From a checkpoint of a small image denoising model: widths [64, 128, 128, 128], batches of 192.
Rows from block 2 of a small image denoising model, named by matrix and row number. Rows with one number belong to one channel. Each number is 500 + 40 x the weight over its row's rms, rounded and kept within 0 to 999. All counts start at 0. Numbers have three digits each.
After each channel's rows are labels from the 100 images, of 14976, where the channel reaches its highest value: "responds to" is what is common among them. Only what is clearly more common there than usual is listed. The data: Sentinel-2 satellite tiles (TerraMesh). In brackets: how many of the 100.
# convs0: first 3x3 conv (model.enc.2.0.convs.0.weight, 128x128x3x3, each kernel summed), inputs 64-127
# convs1: second 3x3 conv (model.enc.2.0.convs.1.weight, 128x128x3x3, transposed, each kernel summed), outputs 64-127

convs0.110:479477484466512487502510486457456466418496531547486520529512493473511488511379544495505469493490471451449354504481508536517528576471479507417471515527459465476477487524509452473482518482480470
convs1.110:550506512505470491511457492496434523347539489489489499474418492420524492426507489534528553529470555519458497507501498542481488471485446478487498451556467517561455462514505518579522520506463397
responds to: snow or ice (83); main land cover: snow or ice (78)

convs0.49:538535550529536521441514523485529490526478486482473498523528508492392484489497493546628560522465525539496572512578465475443494565480489380483512490514464502542500508461524497479473508443524489
convs1.49:538583404518459455464496453451491513422505522500540512449467434473488482537492496498428465547505524434542475554480539541535512517557529497502493512498499474427513493568523586555508578514497522
responds to: water (75); main land cover: water (45); flooded vegetation (28)

convs0.51:523529515577466490423465463492515434523439342495490525456479514506483509516490476480460516457452572494511512499499486552492552526482478510443462465475490442455485501459521534507517441485460547
convs1.51:478514415498572513486441539456469549561519497502501459573572553501517422440465460461505485499514457499498484457530532490496495546521503540468482509525586482535482513439475437502502524482551490
responds to: water (74); main land cover: water (50)

convs0.67:455534484468437447512457517468468485465486500539476496417521559481515483500521534471467457482505468508487518566441512506436556498494499454443514503532518530491547493572506520491429510411454486
convs1.67:526430546461489537559585546480466487555446498474501493527488440592504472549577497487467518540525455529526512485492519499502414490563560552503489523459501519499404453501510534509522516520534533
responds to: snow or ice (61); main land cover: snow or ice (56)

convs0.109:473467612497487530502492467463488548521535501501504551604479462466505554521509471460507470491497432541460501485542529479457535560509443518514438534546504452506476576477522524491497402505505496
convs1.109:447540411540454498462527491466511496435467508485585521522504504482522508530468534508441485538611544453529564532435527492553531489568514486497524466464477511478532496527487483560500585565519496
responds to: water (72); main land cover: water (38)

convs0.115:481503460515491503531526464430483512396457540504470496444484524441531484513576543477515474525502499483451509486531526564467471535511402526505435461505463446456521512515526485446473493473531436
convs1.115:480521473528531492481474500525441472443509470570487473493508507537502534431506535504451558475519521529510466516486509451526506465519484533500471570478491472539466447486481527417537459494486470
responds to: water (82); main land cover: water (74); clouds (42)

convs0.9:549461464395520454436466505419492454536477503516525473517467514474525503464455509501462473478481448478444426488445509522537583447511523486464523473503431559502514477414546491489507508453496459
convs1.9:486538516577475537491481531498474537428549546487433495415466555462515539501494500501514527534614494482477512540553537468525549487523500470458508503544445519521521429509522428482536486494463432
responds to: built area (65)

convs0.92:468409452464505454514473481451535495486532494500490432548462459470526502462435499579540501500488537502468473582445518460510514500497518557519506510522476481490505495471498486432515481467571490
convs1.92:471510480492538501435493467492552481468529540452516430400476467515475491473578541510494439526508489489514467453482459484497493474472519467494600571439553595585429446531482503497534538505502456
responds to: crops (72); main land cover: crops (57)

convs0.39:453499488433497556502486468471493337461501509480524482485520522472528472552487516502539498529502461568523384519428518496467496529461470477375530508518449501558537501467499503507539478449489461
convs1.39:518490465495509506528565492537495565506542475485511538567501493460605499461423511509583515538449514504551448501447499535491516480506486490400527480502533533450440495526456506527485514494497473
responds to: main land cover: water (36); clouds (35)

convs0.86:473448449488510288496490466525463520495493521499548472435496488560446498472471455541462499501492448459519523519507506560520468457460498507459532549504463525515481504509541482499510497479527500
convs1.86:340531395507478422508531466549503495480462483507519489507453526484508478489498546499505504529534541421504528538443534516549468482444512478528500480524546478487523430473434501481538496462483494
responds to: clouds (69); main land cover: trees (47)

convs0.125:474548473585502499498517478439489470489520468488550528486417506513461511407481435490495420472484451472525410517422551568431501495439492466445468547511498437488420541486540528471449513483518488
convs1.125:567480481494515493519515462513535521507518488455489483469569511442553534529487524539468467479451501478480493523465457413316536532489510470434544472489490505559443514479592505464538463526511490
responds to: crops (66)

convs0.21:538438459493520392503474492435433447496520508476527468407500500537484490516471467539429494480516524490502456513563511554510525517470468498532469483524502522509467531457505505482465415462519458
convs1.21:535505494520498559514395516483444500454473499490533358473526441519520553481494491527483506458580508510474486489464544495426484511447447462495539516510510454444438398527470489502513483455490457
responds to: crops (83); built area (68); main land cover: crops (64)

convs0.15:545463585519472452491531415453527487540478513513561534501511471542490520481440509550489478524524578483574489538531480510421443469493504496487512472486512534554515452532506561556510462499525543
convs1.15:480511508506531539517524523500443519489449494457504431463506597487508492434529571438519510521512504479462533502438558513422456487450525502533456420505518507581498487478432476483518498476490485
responds to: clouds (37)

convs0.52:551515474561495516477467497492442487368477490500514494467494504497560499496462540525563533509468505435506570516508545545518479513491495485464424579510494429502450454502503477454497490503453422
convs1.52:525472468472492451492529419540457509517575517482531556480560532432495507448493442520526495480431487501501507503499477523475499439487551470493490462526512367442496529540431576534507466530500511
responds to: main land cover: water (39)

convs0.43:505522474505490410495533480467504451481515466459502537414469486573463508449510509428449501517469514456479538531539532518576504501470481531544444487476448556440406535455542539498474438521476507
convs1.43:524459468460522501498514461548528536448507611523474516546507432450529487514498475526476517502589483491488454485508498524474442513482572505500545534499521440498467532538510524486499454489504463
responds to: crops (68); main land cover: crops (47)

convs0.16:501464476455511598510471556524496450541518468517512420494495455477562522479549538543515478547495578458491497579461536477484482436471560505533523504515409501537538555488542477497553468528521486
convs1.16:484388569541503442498545495479582578504512485552416548502475549484410500493519506443467423491497415564512485484469489460465468468518449463468561500497518565521531558438522488479498510485517555
responds to: snow or ice (57); main land cover: snow or ice (42)

convs0.97:495475520514476498499524465491482495510460429485566540571497432494442496504461439510464477463496503543461453549616489485546501574525525463452515452512464482547449511500540534452509459458477405
convs1.97:523547434532454577563475495443426492447435500520560500488546459577488521529486506471520516497631488456556566507500505501525476485542494524517496413503462564469510482508561438544541492513533493
responds to: water (68)

convs0.56:511511474407521517461471470491515451505515471488557482480500444435509447422443488553572454465428462460493453526452530537527442494458551501373495500502480472419570505453518508482546469447454476
convs1.56:459513482557547516550527503481501550481441482475480471466506587423550532552510515439431505479508500493537476560473475431470498541565505435456485484529428405590546487474493438508541491508493404
responds to: water (72); main land cover: water (57)

convs0.104:530462486556511455442530454528534467492461489463454478639487472513450532458562505513483639484454511482485513472624480485586531577534485539489540523532483473539445495469561465493491493484504558
convs1.104:514471526510504556558523552474491528499457524470459542470558503536465448502481494428493436517615408516536455443555561504472474507534506538461532472498490513521445497483511519477536502483514516
responds to: snow or ice (44); main land cover: water (33); main land cover: snow or ice (33)

convs0.60:452484475475533465458525491449528480504466436486527614530432463498530504441484491539673499489476500477515510482502511502528481486523497489462530451473480483465477471497512500509510529470500474
convs1.60:467475458565509430553559451495472485485472472570528539438466569496537498451562504457407449538461512478495450461446525495495501495545496519568502485548543530498517505509414564497524503497542440
responds to: snow or ice (72); main land cover: snow or ice (60)

convs0.108:449539488508514588484501487470499494509503540481559497533469518502514521445558554481467528486475529524508431490488480426451476483505491518460472472547502558468559531469511496547432513575499510
convs1.108:543547496479529473481492489552441538452480547487516442518445514445479495482431549529518503489525494556519569537502481512461557558493450440480450503486464470468419520555493465427512511498537548
responds to: snow or ice (85); main land cover: snow or ice (68); flooded vegetation (29)

convs0.121:515512478433483481468512516488487336482453482501522428508457480575519520412555464520492494447467518513480474547508493454512508398535549531491523500463348502520547504478498533490512425509450493
convs1.121:528472498514456614473482466500516578439579521511565439475537560530505541543513491471502509457538492530531520558463500492503517551524457527509489509522506469543538544500548524477501518499457476
responds to: snow or ice (57); main land cover: snow or ice (46)

convs0.4:466487524435525503523512488499471432489496571515560458510487491509495496489483517496575546472477513527473483531504414493504513524519465505394527532497431493503608507468547443485492499501456514
convs1.4:494521461538531510500460493446555497450505535453536426463508508464522473474457514493459514510532548499538483520497499537513492545583513529485492443568461471510583560557504491464572451483523457
responds to: water (83); main land cover: water (70)

convs0.105:483456537491505523556469481513472521490540532494484518613517457472584577501543496474617527541463474478532464546504487488498474501553517440512493497498484497448515516474511561527509534473505467
convs1.105:509421424509515536475472517524509514552471516468493366373547547433521460433542508475452453513563424511522477502516473439449476521480493491492468515500483516555472498492442512483512501397506457
responds to: main land cover: water (30)

convs0.31:498500506513503479562524501469465495469504481516446481474533493478486484510335493506466492487510499502496502506498506533491484475546474478530507523527453469520469493505541505477498474476503499
convs1.31:492555505508499504493472501511517508404541457487479447530473480514548526511493451528545552478456505482477510555435552527517520451441498525487507467510446479460457533553502510412502511490476502
responds to: water (94); main land cover: water (90)

convs0.80:496445477506519464529494518525461483530526471477440468427492503570487564449472469481417514509521471490511441522536542497576501484502528510558466510555499557466424513541482468497435483475513503
convs1.80:558497581450458480499495471432481589434474524499467456565556483512519526506429492579515504488538572532485481545461451527423527461511502473491477479509487521499515456509479491409515510536456486
responds to: crops (68); main land cover: crops (50)

convs0.50:507501521502490481442494542522514537503561509492506516496530446491505481474550499496554504458500557505520537514465392548465435518321471534492537477460492421493516513536465531473436552506441461
convs1.50:497539526494493521532539466461501555499556409486476552476483494530494495578482453501533524457474522510493476546518479577482564513497536447511498521441494496516504483498553463553530495483483507
responds to: water (72); main land cover: water (58); snow or ice (44)

convs0.36:507527569468524463491498476404502575502562493488515440546450520502472477482508480502424538478515482511520481534483536526500480447391527463552494529543521465545457511495545448502478464521456480
convs1.36:502477456513510531455480551549524486515534536442513333498531550479483473482557564518514497509507510490536533490481437430516527528488433533466510497494574470459573562520445515548455547493493539
responds to: crops (88); built area (73); main land cover: crops (70)

convs0.23:490465547461503499558502533495453458500582500519467487491526424500607610444522479480578441463487440449487469548465522503474483558536493506529510519532499470494477522593519492470461472532516437
convs1.23:552494466465499542446506529488424524551399519474537503518521484502545473533443458442481398490509464514520531497440487562479484540524521567480514522437517457392497528478491513518541506521575578
responds to: flooded vegetation (26)

convs0.44:537497465538534500491497537487543563562420457450498543487537531434489462472534484519550471534513459437512495556513569523540464505475453459539483455554485496411550452477534464452458478510511477
convs1.44:444519507530547468514496570423451489421513510457477540465485465536535538512446511510463505537510524470454449443490467430474422549485552529412544493517510488516497430541436445489478483475530430
responds to: clouds (50); snow or ice (42)

convs0.91:484512535517571454439522458495497513638491486554488507495456546516508472433509490509447443522491484420597494512515512466526517471527466528483380456520506452501470437543462496586509481458484443
convs1.91:502473429528519552486495482530528476693531476517473496508529453497450539484527475525544530457515515496474529502455526436515513504521486532516487475473463477484473474539451494666589544504498472
responds to: crops (75); main land cover: crops (58)

convs0.20:500469568438515491520522512502495517490512247484457570576477447467534542477518491462477548465446502524526508538506464527568466480534524514529537442515487492539535521528491495487515512526490521
convs1.20:473543470485520533512431449489552515482507400556523524510517547443522405491505548485570428546542516476513553466495464506464545553563501528511476537533577560421500496494485487541496551508540608
responds to: water (71); main land cover: crops (43); main land cover: water (30)

convs0.40:529394456576456483522527468453532529530479454462502470461447458486536503477412576475507512480499612455579494524506444521482501468544510511477501467477534414511548494416449562538485422489479495
convs1.40:509410540512470508552508487516456470531521478530491493500595468506474482559525533461486478491508473501467533496491447512422509522475491505522466486478493528582511527381535548446472436528489466
responds to: snow or ice (84); main land cover: snow or ice (75)

convs0.57:415509526490516452459542578532516479490436497484478514452492489473473467509457540467524545437573482551530569531381529469477553515434504528426514485501507452529433508534538495485495531419506563
convs1.57:450505440476545466534513449529476491491505501516529531554554506522536504494577520512539493520457506488470502460551530546386503507566554509456512501509512487429436513535489558502524509488509573
responds to: snow or ice (54); main land cover: snow or ice (43)