{
  "model": "image denoising model",
  "dataset": "Sentinel-2 satellite tiles (TerraMesh)",
  "train_examples": 145000,
  "image_size": 40,
  "crop_scale_min": 0.7,
  "horizontal_flip": true,
  "translate": 0.12,
  "color_jitter": 0.2,
  "task": "denoising",
  "loss": "mse",
  "noise_std": 0.6,
  "arch": "unet",
  "norm": "batchnorm",
  "activation": "mish",
  "widths": [64, 128, 128, 128],
  "blocks_per_level": 1,
  "block": "basic",
  "attention": false,
  "upsampling": "nearest_conv",
  "init": "orthogonal",
  "residual_init": "none",
  "optimizer": "soap",
  "beta2": 0.999,
  "lr": 0.0032,
  "beta1": 0.95,
  "shampoo_beta": 0.999,
  "eps": 1e-08,
  "precondition_frequency": 50,
  "max_precond_dim": 1536,
  "merge_dims": true,
  "one_sided": false,
  "adamw_lr_other_params": 0.0018,
  "grad_clip": 1.0,
  "ema_decay": 0.999,
  "steps": 10600,
  "batch_size": 192,
  "epochs": 14.0,
  "lr_schedule": "poly",
  "final_lr_fraction": 0.01,
  "warmup_steps": 210,
  "weight_decay": 0.1,
  "adamw_weight_decay_other_params": 0.05
}
Rows from block 3 of a small image denoising model, named by matrix and row number. Rows with one number belong to one channel. Each number is 500 + 25 x the weight over its row's rms, rounded and kept within 0 to 999. All counts start at 0. Numbers have three digits each. After the name is the row's rms in percent of the matrix's.
After each channel's rows are labels from the 100 images, of 14976, where the channel reaches its highest value: "lies over" is the class under the peak; "top examples" is what is common among them. Only what is clearly more common there than usual is listed. The data: Sentinel-2 satellite tiles (TerraMesh). In brackets: how many of the 100.
# convs0: first 3x3 conv (model.mid.0.convs.0.weight, 128x128x3x3, each kernel summed), inputs 0-127
# convs1: second 3x3 conv (model.mid.0.convs.1.weight, 128x128x3x3, transposed, each kernel summed), outputs 0-127

convs0.60 073:485509489536475494494492532554470460511453490485519512509538488567505473496509409538491475510457497487504507504479481478495476480473486495518451515493528507475514491468486540471524557469493506480526524463498514512503528472501526498505510519477494483482496470451492483500502515507515460510497472480501517525554478479530471505466495492513494517513515465497494470466537520477456493531481
convs1.60 071:510522505488485492536488516548476473495478465493487532486460489506511519466497552516483567470465493498476503538540521521512472477475510505475510512540456471493463507533460514500478484518534520501502476499502502441512499510474504513469495491499521514495457539552508519479531500507489492479503571493468528535498477478518508514485526478512489534469549541493492520525467485508494538469481
lies over: snow or ice (69)
top examples: snow or ice (78); main land cover: snow or ice (71)

convs0.31 083:505495509506514479493527525496522493467482482505461523503481495501468450498466443541490477544519469504494475483465466542500482465534516499511461556499472515506511540495436506518498540472475465474499529501506502486514469433527465490505551509489534511504481488488478508508501492517453487463481483494519513526523478492497489504539461512501468502497480478480487479500477455516528450526507
convs1.31 083:503551517479495529491501514541527547492537572485483471470554517505506500516476525459568500458494508533515500520534478545524497464483534478503533441488515476525495529516480521549487505513509524500461477472483494493491519488558451476502506481530493514513509510512532475513480519532531513499524511485513509492523529480471504480487486486483512468513488500515496471499475518532465507476490
lies over: snow or ice (74)
top examples: snow or ice (92); main land cover: snow or ice (79)

convs0.62 102:496525483482464533500471478504534463517476500502526489592529487536459483512511433515501446510500483514498483504527515508541484540506457526535493519529486578516504518516510485502506514512491514448479473506485449476511519497492512493531528480514483512513527503508509521488515478526500524536488487528502502514498506480467484513497479469477502498462524520470494519505467454479498470514546
convs1.62 109:496514487489534515496500483475545493511494470497456505520510536496494531497468447495494523449465477545519495512534507493483497481511527492494493490505531503439444504543475510509497483532522513494499583477524501494493493576521483519482490480516540514450484510481480550506477491472485502489502493489507484495476507488486495461503480519499531481554470470484470466511500484495485477515445
lies over: water (32); snow or ice (32)
top examples: snow or ice (42); main land cover: water (34)

convs0.89 125:550457459518469487502519512441466460467506514518487566482505501505531458496529514458459534515516506472468505503463496506513481475518438495493504522463532490499502477524472467487544505473476481493515500496510525483464548473537500500522538527472498509487479485506497467504492485479506478506509480524514502472532467528493469494493482487493479512422504480532507474483502515498498457507484
convs1.89 108:517497525486492458512529478486475510483502480497523515492499497509499466473516473509429456522505468488473494491511519517468436484521445509457496491513488496436545496526459498488509518525535524505489465513496534508557511487483569497539482499510498504508517508480490491493510555484493540504494498502497532503505507500494544509475533478496497494483492490479508464463486420535490479484493
lies over: snow or ice (46)
top examples: snow or ice (75); main land cover: snow or ice (60)

convs0.83 088:528436515482516472477549541498522503486500493503520561498480495507489486500475473493464486521502472478440549472516465533539503514521454523539506508469514507545514503534463488480503519523459507491487544479480519533513494465495497533534518507485541511505501503482477478492488476515506428518500511481520516475504454538516487472496565501518524484508507482511494485514479469488485505490499
convs1.83 096:464529438467481542530500462495469502479476518509443461466510492506534533523513462518552490500495533534506499464480534502519508491493538520477520514526487476491525493490506475507494456511489466477499501531507455481489479499539476503485471485481506510518518506498483529497524502495483417480532508522492491480480478505480492526508509554472477492516478497545490484516542544521496489548478
lies over: snow or ice (69)
top examples: snow or ice (81); main land cover: snow or ice (72)

convs0.55 101:495507502524546480508528477423480493507512516504489526529493449543514494482473486521477503486487544499434512500473491509525523515507486390458469466488492473511481463541514498491521498489513557552479506496500497483493485509483513526473481515494492481484512508491489485487498495491492537535493484479532491481492480492532512492504473518481472506462519456535490516475492518467520535512504
convs1.55 084:509488482515467498510462476487510494501520497497498486489498472501476483518441492484440471487575525513523481544542466485511506555506551485499536467521505568526556465484491540497495505527491485506502545513491490478540512511488507510505491523515500460522526508482473503482529493523483486497485497525520451516504562519505522473528521517493500491542494509475517478480512521519459507516473
lies over: snow or ice (48)
top examples: snow or ice (76); main land cover: snow or ice (53)

convs0.119 091:448479502514484511506530492538487517495511497500496514490489476492494542481484465530521504452508481514460492515492478515501503502465557505497523480511476462495479512519510486516501495496520491489471482498489471485468539471453508535447499509474511517558508524476506407459495528514501475482463506499489494516467507518482547532493538490522503484482423481510510536506483535530516473524480
convs1.119 114:554470502534518497502515537484487496489519491479505480515492521476513472486445575518512498528482458510537499508520467486559516523523497511497469507448477492512495526527454546481485513455534541502522516504502513494512507481514505503510538502529497465482525495532515505537504481488489496505478533419529502518507493537518498499500472501502481499495437523509509503485485486514526555523464
lies over: snow or ice (77)
top examples: snow or ice (80); main land cover: snow or ice (76)

convs0.82 095:521511525497503505508565484498492527475499527469539508486505482488475486488480514491457526516488498487455501502475501469501506504523329471491495509483511504508472460534494516483506500490506491530514516489547515511483477498508495504526484483473480521520516492502484503526529490463483495514496517505462487500521470508516506512500521515483516520476525478488518511488467523458494534512514
convs1.82 109:493488506524489491489480487477540472537536473434474517524513486486489487498482468526546495496476493547544501517486539515532499500477473528470494495513488468516513488495499509526508528523493534479484497531494513506520475537519494514499491452476519510450501528520477562490492460431488510483488529455542542528505488508477510451518466519490473479524465463519485450506502484498514473504488
lies over: snow or ice (54)
top examples: snow or ice (63); main land cover: snow or ice (56)

convs0.61 092:504472531515458512478518505497505494481520513459497488487476456467492464528495525503520541532497470507497534508509506529501547490556503524527519491510546494511479517455510512486491486521509501525462497512490455532518522492497505516450462555482461517508502510488509545467510522507476462508512515487501521491539469441512554495515546478506473494499439504508473486493502535537529525497540
convs1.61 074:495464531528485536476549499491488502511509505489488522512496512516532484543487482497499471501486495521556493498515459497499511549492446480485545496505434490484493438511514507539566505510490482506505497524490512500539455469522514495515467526489470452529520537481483445483469461492465477483492473514494495553503512484494512521493521522508515487499521508494539525478545475488478483502539
lies over: snow or ice (58)
top examples: snow or ice (70); main land cover: snow or ice (59)

convs0.36 091:461509525503482492525501510560445509545493544549510559473508470508516492500525535489510527507467533472496525484476500490504488486448422496452530487455493463492504466486478480501496534454525490538512438526495499475525492506511523503521508489453480504501488479477504507497522510512506460502482455525481499501518495505507445523507499469485487476477508516482515498478488527501496486467507
convs1.36 077:516514494467448472491494510479471481526510493473512464532473480534453515514493437504511493460523528519498458517504483491475512481560445530527510540565483522473496496493492472528511510489477505498506449481517550520514520540482522481517536491491507475480484490485509554491491474435478517513513513535479488508526511499510506558517502482501492488475502486479470524478492462481497478491504
lies over: snow or ice (64)
top examples: snow or ice (76); main land cover: snow or ice (68)

convs0.24 073:464499512457494425522507538490482474505516500416483500494491475546555476486471490486501487535481488470472551541486488516493464497497504527525470494511473488490471506517460532523503486512473523461460515503487516486475482492502478487503521527496498481458543510473489490522486477496508441510503476515493506494539492467491525479478494550503484510508501493480504511471509521465494486544447
convs1.24 081:500481508540502551443484525555511461486487444534501494500507555506508464529538464497506481498511480528521520473524498562504523498482467507501475506441480495501510505484476520513481490478470530483501540513536491505506479486503519470491470499524490505518499486499495508505468504505506517565508482475463468566511491489494477506494527470536473504482492462515453468534490464528480516500502
lies over: snow or ice (72)
top examples: snow or ice (84); main land cover: snow or ice (76)

convs0.69 088:480486529518486479505516514483485513457472523502468441519485431547501498500502494463509509481512511515459478516492467511514488494527504491486482522514520504543474502498509486460515532494515504549590509434464480523449526521516510527527506481491520488526492492511503463511486484494499476455519508518501490516512469517497518498492529507491546521505487538466465516483484482473514438514476
convs1.69 083:482490512483540518516450487532470491474524506501543540457465557523543465476493528541482485468449513506485479438496489530513494485536493491503505549452497475490497499560463494496480489479477517494465528453495511500501457491521521481507490492531509490473498478534460494461507519512511490523486521506505499512516511488477537487470473510496501516476512483488532525500513523496444518467537
lies over: snow or ice (63)
top examples: snow or ice (70); main land cover: snow or ice (65)

convs0.49 103:499528486495484492522484475519495525483524526490506492510479501473521501499516521507482508484500505509514517507514494492500487517474480448469480494513479521511462480510478490472512493452359538488491496553503513505489489496495515492499494487540539462521491509506491467529487529500491509536511432579488521500508509516497550501475484493498481559486485459520498498507510491508509481503482
convs1.49 143:517531513498493505467508457485446480486479477490512464513483525512496506511585507521517494498516489511523460496469506531508504508519481476485458522495508489505522488516524502514502478451441476475473510505522467470528491503483496514475523495475447559458462501465506519475498529517492522486492443507518499478532506468476517504514436480501480520488479529492524528539510505511517548461477
lies over: snow or ice (64)
top examples: snow or ice (69); main land cover: snow or ice (64)

convs0.67 147:566472503462512543513532479406467487468509516529495534511523479508528462531514472506455548485534515482481475512489488503492494475492455456488492478487466510491501515485487456497541507475514510491467523500507482497442539479494501508516507497485504492493490486529516505523513541467522492516498495490493492490513436518479531503488546509487478482435512495508492476490523524491500498534502
convs1.67 121:553527487468477478493541491425486529435483480500524518479501486509478508513521501480412467515524515506473503509490511490467483528519499517464506498482525513453558505519497483475533500479498470540500498501486516535556523469501517513496479521493494471534503490462523459491514496502497489515501497503528514487482505531526497503464522491486481499495464551498501465464494457537518474504492
lies over: snow or ice (77)
top examples: snow or ice (93); main land cover: snow or ice (75)

convs0.8 100:535525525508517477491494497533510472512473508505485474479497484504464476499505419546522515504480481500484528499481517557526487506544499501536523521481506488465512498535466499534437458477487503511488480542478516503505470536505501494493476511523502462502520480527523492517479509529506589524519466507500490499468550504477500487493474500568483501492513450525505522506489499485465512485500
convs1.8 097:474461515472474486505503476447520557460494471494472476500522467483491496534541540504495455497477482496529495508502536530465508483508534532498543503539473496512500520475447480524512504490536524532529493487439518462496542504515513483497500519530488456504535500496526506472526488513486464451474499535463516500493499500517478493495506514474494509495482556529521490490498522460524446487511
lies over: snow or ice (64)
top examples: snow or ice (68); main land cover: snow or ice (55)

convs0.48 082:481562486519497508536526491497417496494519526537531535487516457517489505521531516522499530489503502471469488479487503467546500539505496436503492511467489473448512430463526516439507521454516507522513487504524506506499501489470505532512493499506496493516525510485530484522497476433486511526489480529481522482486522513492546503484509493507510525487515464484483514497491461462510498500482
convs1.48 099:479471507497537527485499496483510489451484473524495509499502533467549555506508517492500507482500481567510514496517488471448530502481495444502485502428517503472464504505499504482489478556479500534523551456483504524502484540558459518490541491514506543516480489489520494482483507531486506488510488481515441504473513488503514494469472518500508489512543487505490488529509541493452501516483
lies over: snow or ice (74)
top examples: snow or ice (81); main land cover: snow or ice (75)

convs0.47 090:516512456516484498475458493500474537480484500496520505443554454489508500493492511485493514467487511498459461515492457530515487476551540523512511481476544524538459499518521512500490541528535504492528516429504503488477480490480531540494521510470502500507455519500521471483490509534484492488524514458524490538523532497479494507534467461485505494502491493516480555509499450463500505521523
convs1.47 094:485545520495516474529472480494489479518492495463500506495492557487520488464477557471527484486484481496546488462513487514551539523496546466491474497435507484543451518522522482504472486524473476544441564493522492509476464525545487492513504506471521500499469474505466491508520501481471466480483483502517503469485512501473524492459489511518499488502474499504489500510542538528481508491494
lies over: snow or ice (52)
top examples: snow or ice (64); main land cover: snow or ice (54)

convs0.11 075:520465484500483487523518511501518508491517520457545469483499534456539506499521516451439527516497504457468498481510492466505483484511480509497498484455524446520524465489498448442501522515511513508514501493549511508511502510521476502512532511463481514497504505529457525514518471496500521476533479466521486488521433498533465501489537533492513494491509498539537471464480458493516545511481
convs1.11 099:467481439501504510474465494489445480509506469514487550482520468487473507507509489472468498534485486524519500519514529478487509519505524501507509516530530566484477476491537583509517511476518491483483502507494477487506499490517530490485520505523510485505509509505521487445492528531502457555482485481486500495506574488482498500527500497473538496512555519468491529528466501457462472520520
lies over: snow or ice (48)
top examples: snow or ice (63); main land cover: snow or ice (55)

convs0.2 081:495531498502520511535482487508547484486515555518479473488527486489499524517514518500530475464523537533493508527531543478502522517494474475507516477498470499514501536517474511523541479495492497487495473513468502504517503553522594504482488512496532499471459559463529466489535493488491472534526552491481492489496487448549496489512496527478517523500487518479485498491450530490473476496528
convs1.2 053:533485501479533532522518528462501496467467533534449543477470500511504508521498519454459557460470472483496518486461500480461497468500499470496514473513480469490515477491506485508526544482504497494540516463478463505497465463548473511516493496530485482496517476494525502493521484496547526491508532433480504473523470436496474509505472523523491466507491492501516470481487514538502488499471
lies over: snow or ice (89)
top examples: snow or ice (93); main land cover: snow or ice (90)

convs0.59 083:466521489507482462501497497500524473492488502517525449505491456462493469511505535511475548508556482519502480479484526495487537456530536474468509516522467487510505468494509495516504488463401533488498452526519504496487526544496566482520481507481509490541496526512533481502518491504496533516519519520508492520482533499533528511488455490520501520465492542535494509503518482468507493479524
convs1.59 081:534524507474516514488500485459474488541502505504450420528519507474481511517452523485587472505520486562512502469493482459516505502476490495507525493518548494507493461494530480511497485464496495504505505500490514479529521498537497501482497485486472521455488537484473500494499495528492459464530471498466474467505492503470469474482499477468484493475480490489503514489573529504519489460504
lies over: snow or ice (74)
top examples: snow or ice (76); main land cover: snow or ice (74)

convs0.122 125:506470493518472454489479512482514509536498553519562479500515469516504498489491471442536542520506502482544461470496510485503491484478490499514502491464507453480553467496503505506503501522494473474482539559541503470483538477463527532490510461486493466480512535526501538506509474497506502475504499526503527533519526522492471486472537520538503571509542516496511504493529476497488504501481
convs1.122 102:489531501506529529499437510480500517542505478491534504481492487485494513520465494515502519469542465483495484520496508492477544481512500507520507488528458545518540489474530476477478522506496540480600501533528524506472540511533502533492512487508506513487503447501483498507504492502479517480491493520462466478527482470507540490522521486558506519529503442495498510524476498498523562509519
lies over: snow or ice (80)
top examples: snow or ice (82); main land cover: snow or ice (80)

convs0.29 113:489480495506480522505480527505465527506494494490486499489480484524522496538481520502533557474471493459498543512515493547509485531507490504477490449500514495523513483530519504502503554482491504497461483499553499495507528479512519464482504533496516551533467475543504443481509487477517437548477480515523479466505463522513467492539491478478521441479514485507521487496493506572523513501497
convs1.29 101:467516480536476481521467478542506474477501515508521502550486484483518510444482506498524472503484518460504457502494492515478462487517515560505491464479447517456525511541525496489525527491506485506511483481534496506458461479477508483522489482479550486521526547520474528548531519494466528537476501529465500522532502526493481524497526542522471497492504488491506472489527494461541518534497
lies over: snow or ice (76)
top examples: snow or ice (92); main land cover: snow or ice (80)

convs0.81 082:498465548524488495510510462478526511504464509501528465498483499454508539476490526496500501539500481471441502527453510506442467496533458556474516476504525437508535483538494502513479512534487483518445510509471514498510517487447480493473459479522485481530533469494464499507528478430526526517503520526499482497520521493522510502491493501510489506504490542494518531482482488524507511481493
convs1.81 113:459491516504503495478482507498485498526544465465488488499530498507517443504518520569539526490457455536507507488475532545540516484488420515445484500492468478511474510494493537518488521520515524498488499476518498510495449496518528515519526465501507522481501525551499522532490499423509505521479497503474472507444488494503537476544494505514472511501495500490471505496498510514515511505517
lies over: snow or ice (59)
top examples: snow or ice (69); main land cover: snow or ice (60)

convs0.104 130:457515526496543481506513484488490539461529528494454496475509500480487520534488536550473504500497527462519506494512505501489493506516446478485494504469493508492444471497485576500501522481505511490433522441518517510467451486486519509519480468491475517503457508477456495512526502498483520470500477467512476535468545506501506514542519520471464498500497500467497500496510521456526534508471
convs1.104 101:493502484517495516502497488571485501448525505555427499475466420494491531477492447495495535512490519500469509498516504483487549503470510518501477502519450506505444506541519456527501490505518487496503497496527462489496467495514485502507514503501525491477463489523512500495510515497520468518520492465531509511501478511457493491543456524467503487509508455517488522442474505484508458506510
lies over: water (43); snow or ice (34)
top examples: snow or ice (45); main land cover: water (42); main land cover: snow or ice (35)

convs0.114 085:509505523505482546485524482505432506541469509513501523505478445503483487483538478525528495454505520477471535496453499495472505513509440479486508474491541497506500485503497515493523494477502454498507446495465442475544478492507502549492513533476513490502489475489469508497540515498511449473516489550468506550527490467492504504528501476526496515476484500507486520506491522518476460448523
convs1.114 085:512496527464508472501477515493464487493521490511485510455476514497521490496480558460465486551493505468518529501513461513512505484533495560495535513458457494502476465520533475476475518486495510549533473524478488555508536459518537474478516549486467478480495499493517488517521492525483503473468538471475495503513545466496519523487518533468527498459477541499528508488488484481521510523474
lies over: snow or ice (82)
top examples: snow or ice (96); main land cover: snow or ice (87)

convs0.5 077:508519501522483503508532505485516481494475523533506496484531502518484462499495473502516476510523506531466560523498505490483504528499477514536517484499496498531496531503437425540468546495475504494496473524483462468506508449491471493494528488493517495511510531525507476530506474503526440495520525502532521499517498498461502495525472459549506533456512480501473538531490511506461443450517
convs1.5 079:483487518505505575516450473523498514527496484521461490562463502470515528516504500498555490486474489495505452501491479509504520493515543526481485517466498483468484514481507492484554525480479498478570520458486483526493536511527469526504480526479511506501495484524509514515485529493500553504489458545457480525482519507522532501511489515459470508535518515507515496495519527523534515531452
lies over: snow or ice (72)
top examples: snow or ice (78); main land cover: snow or ice (72)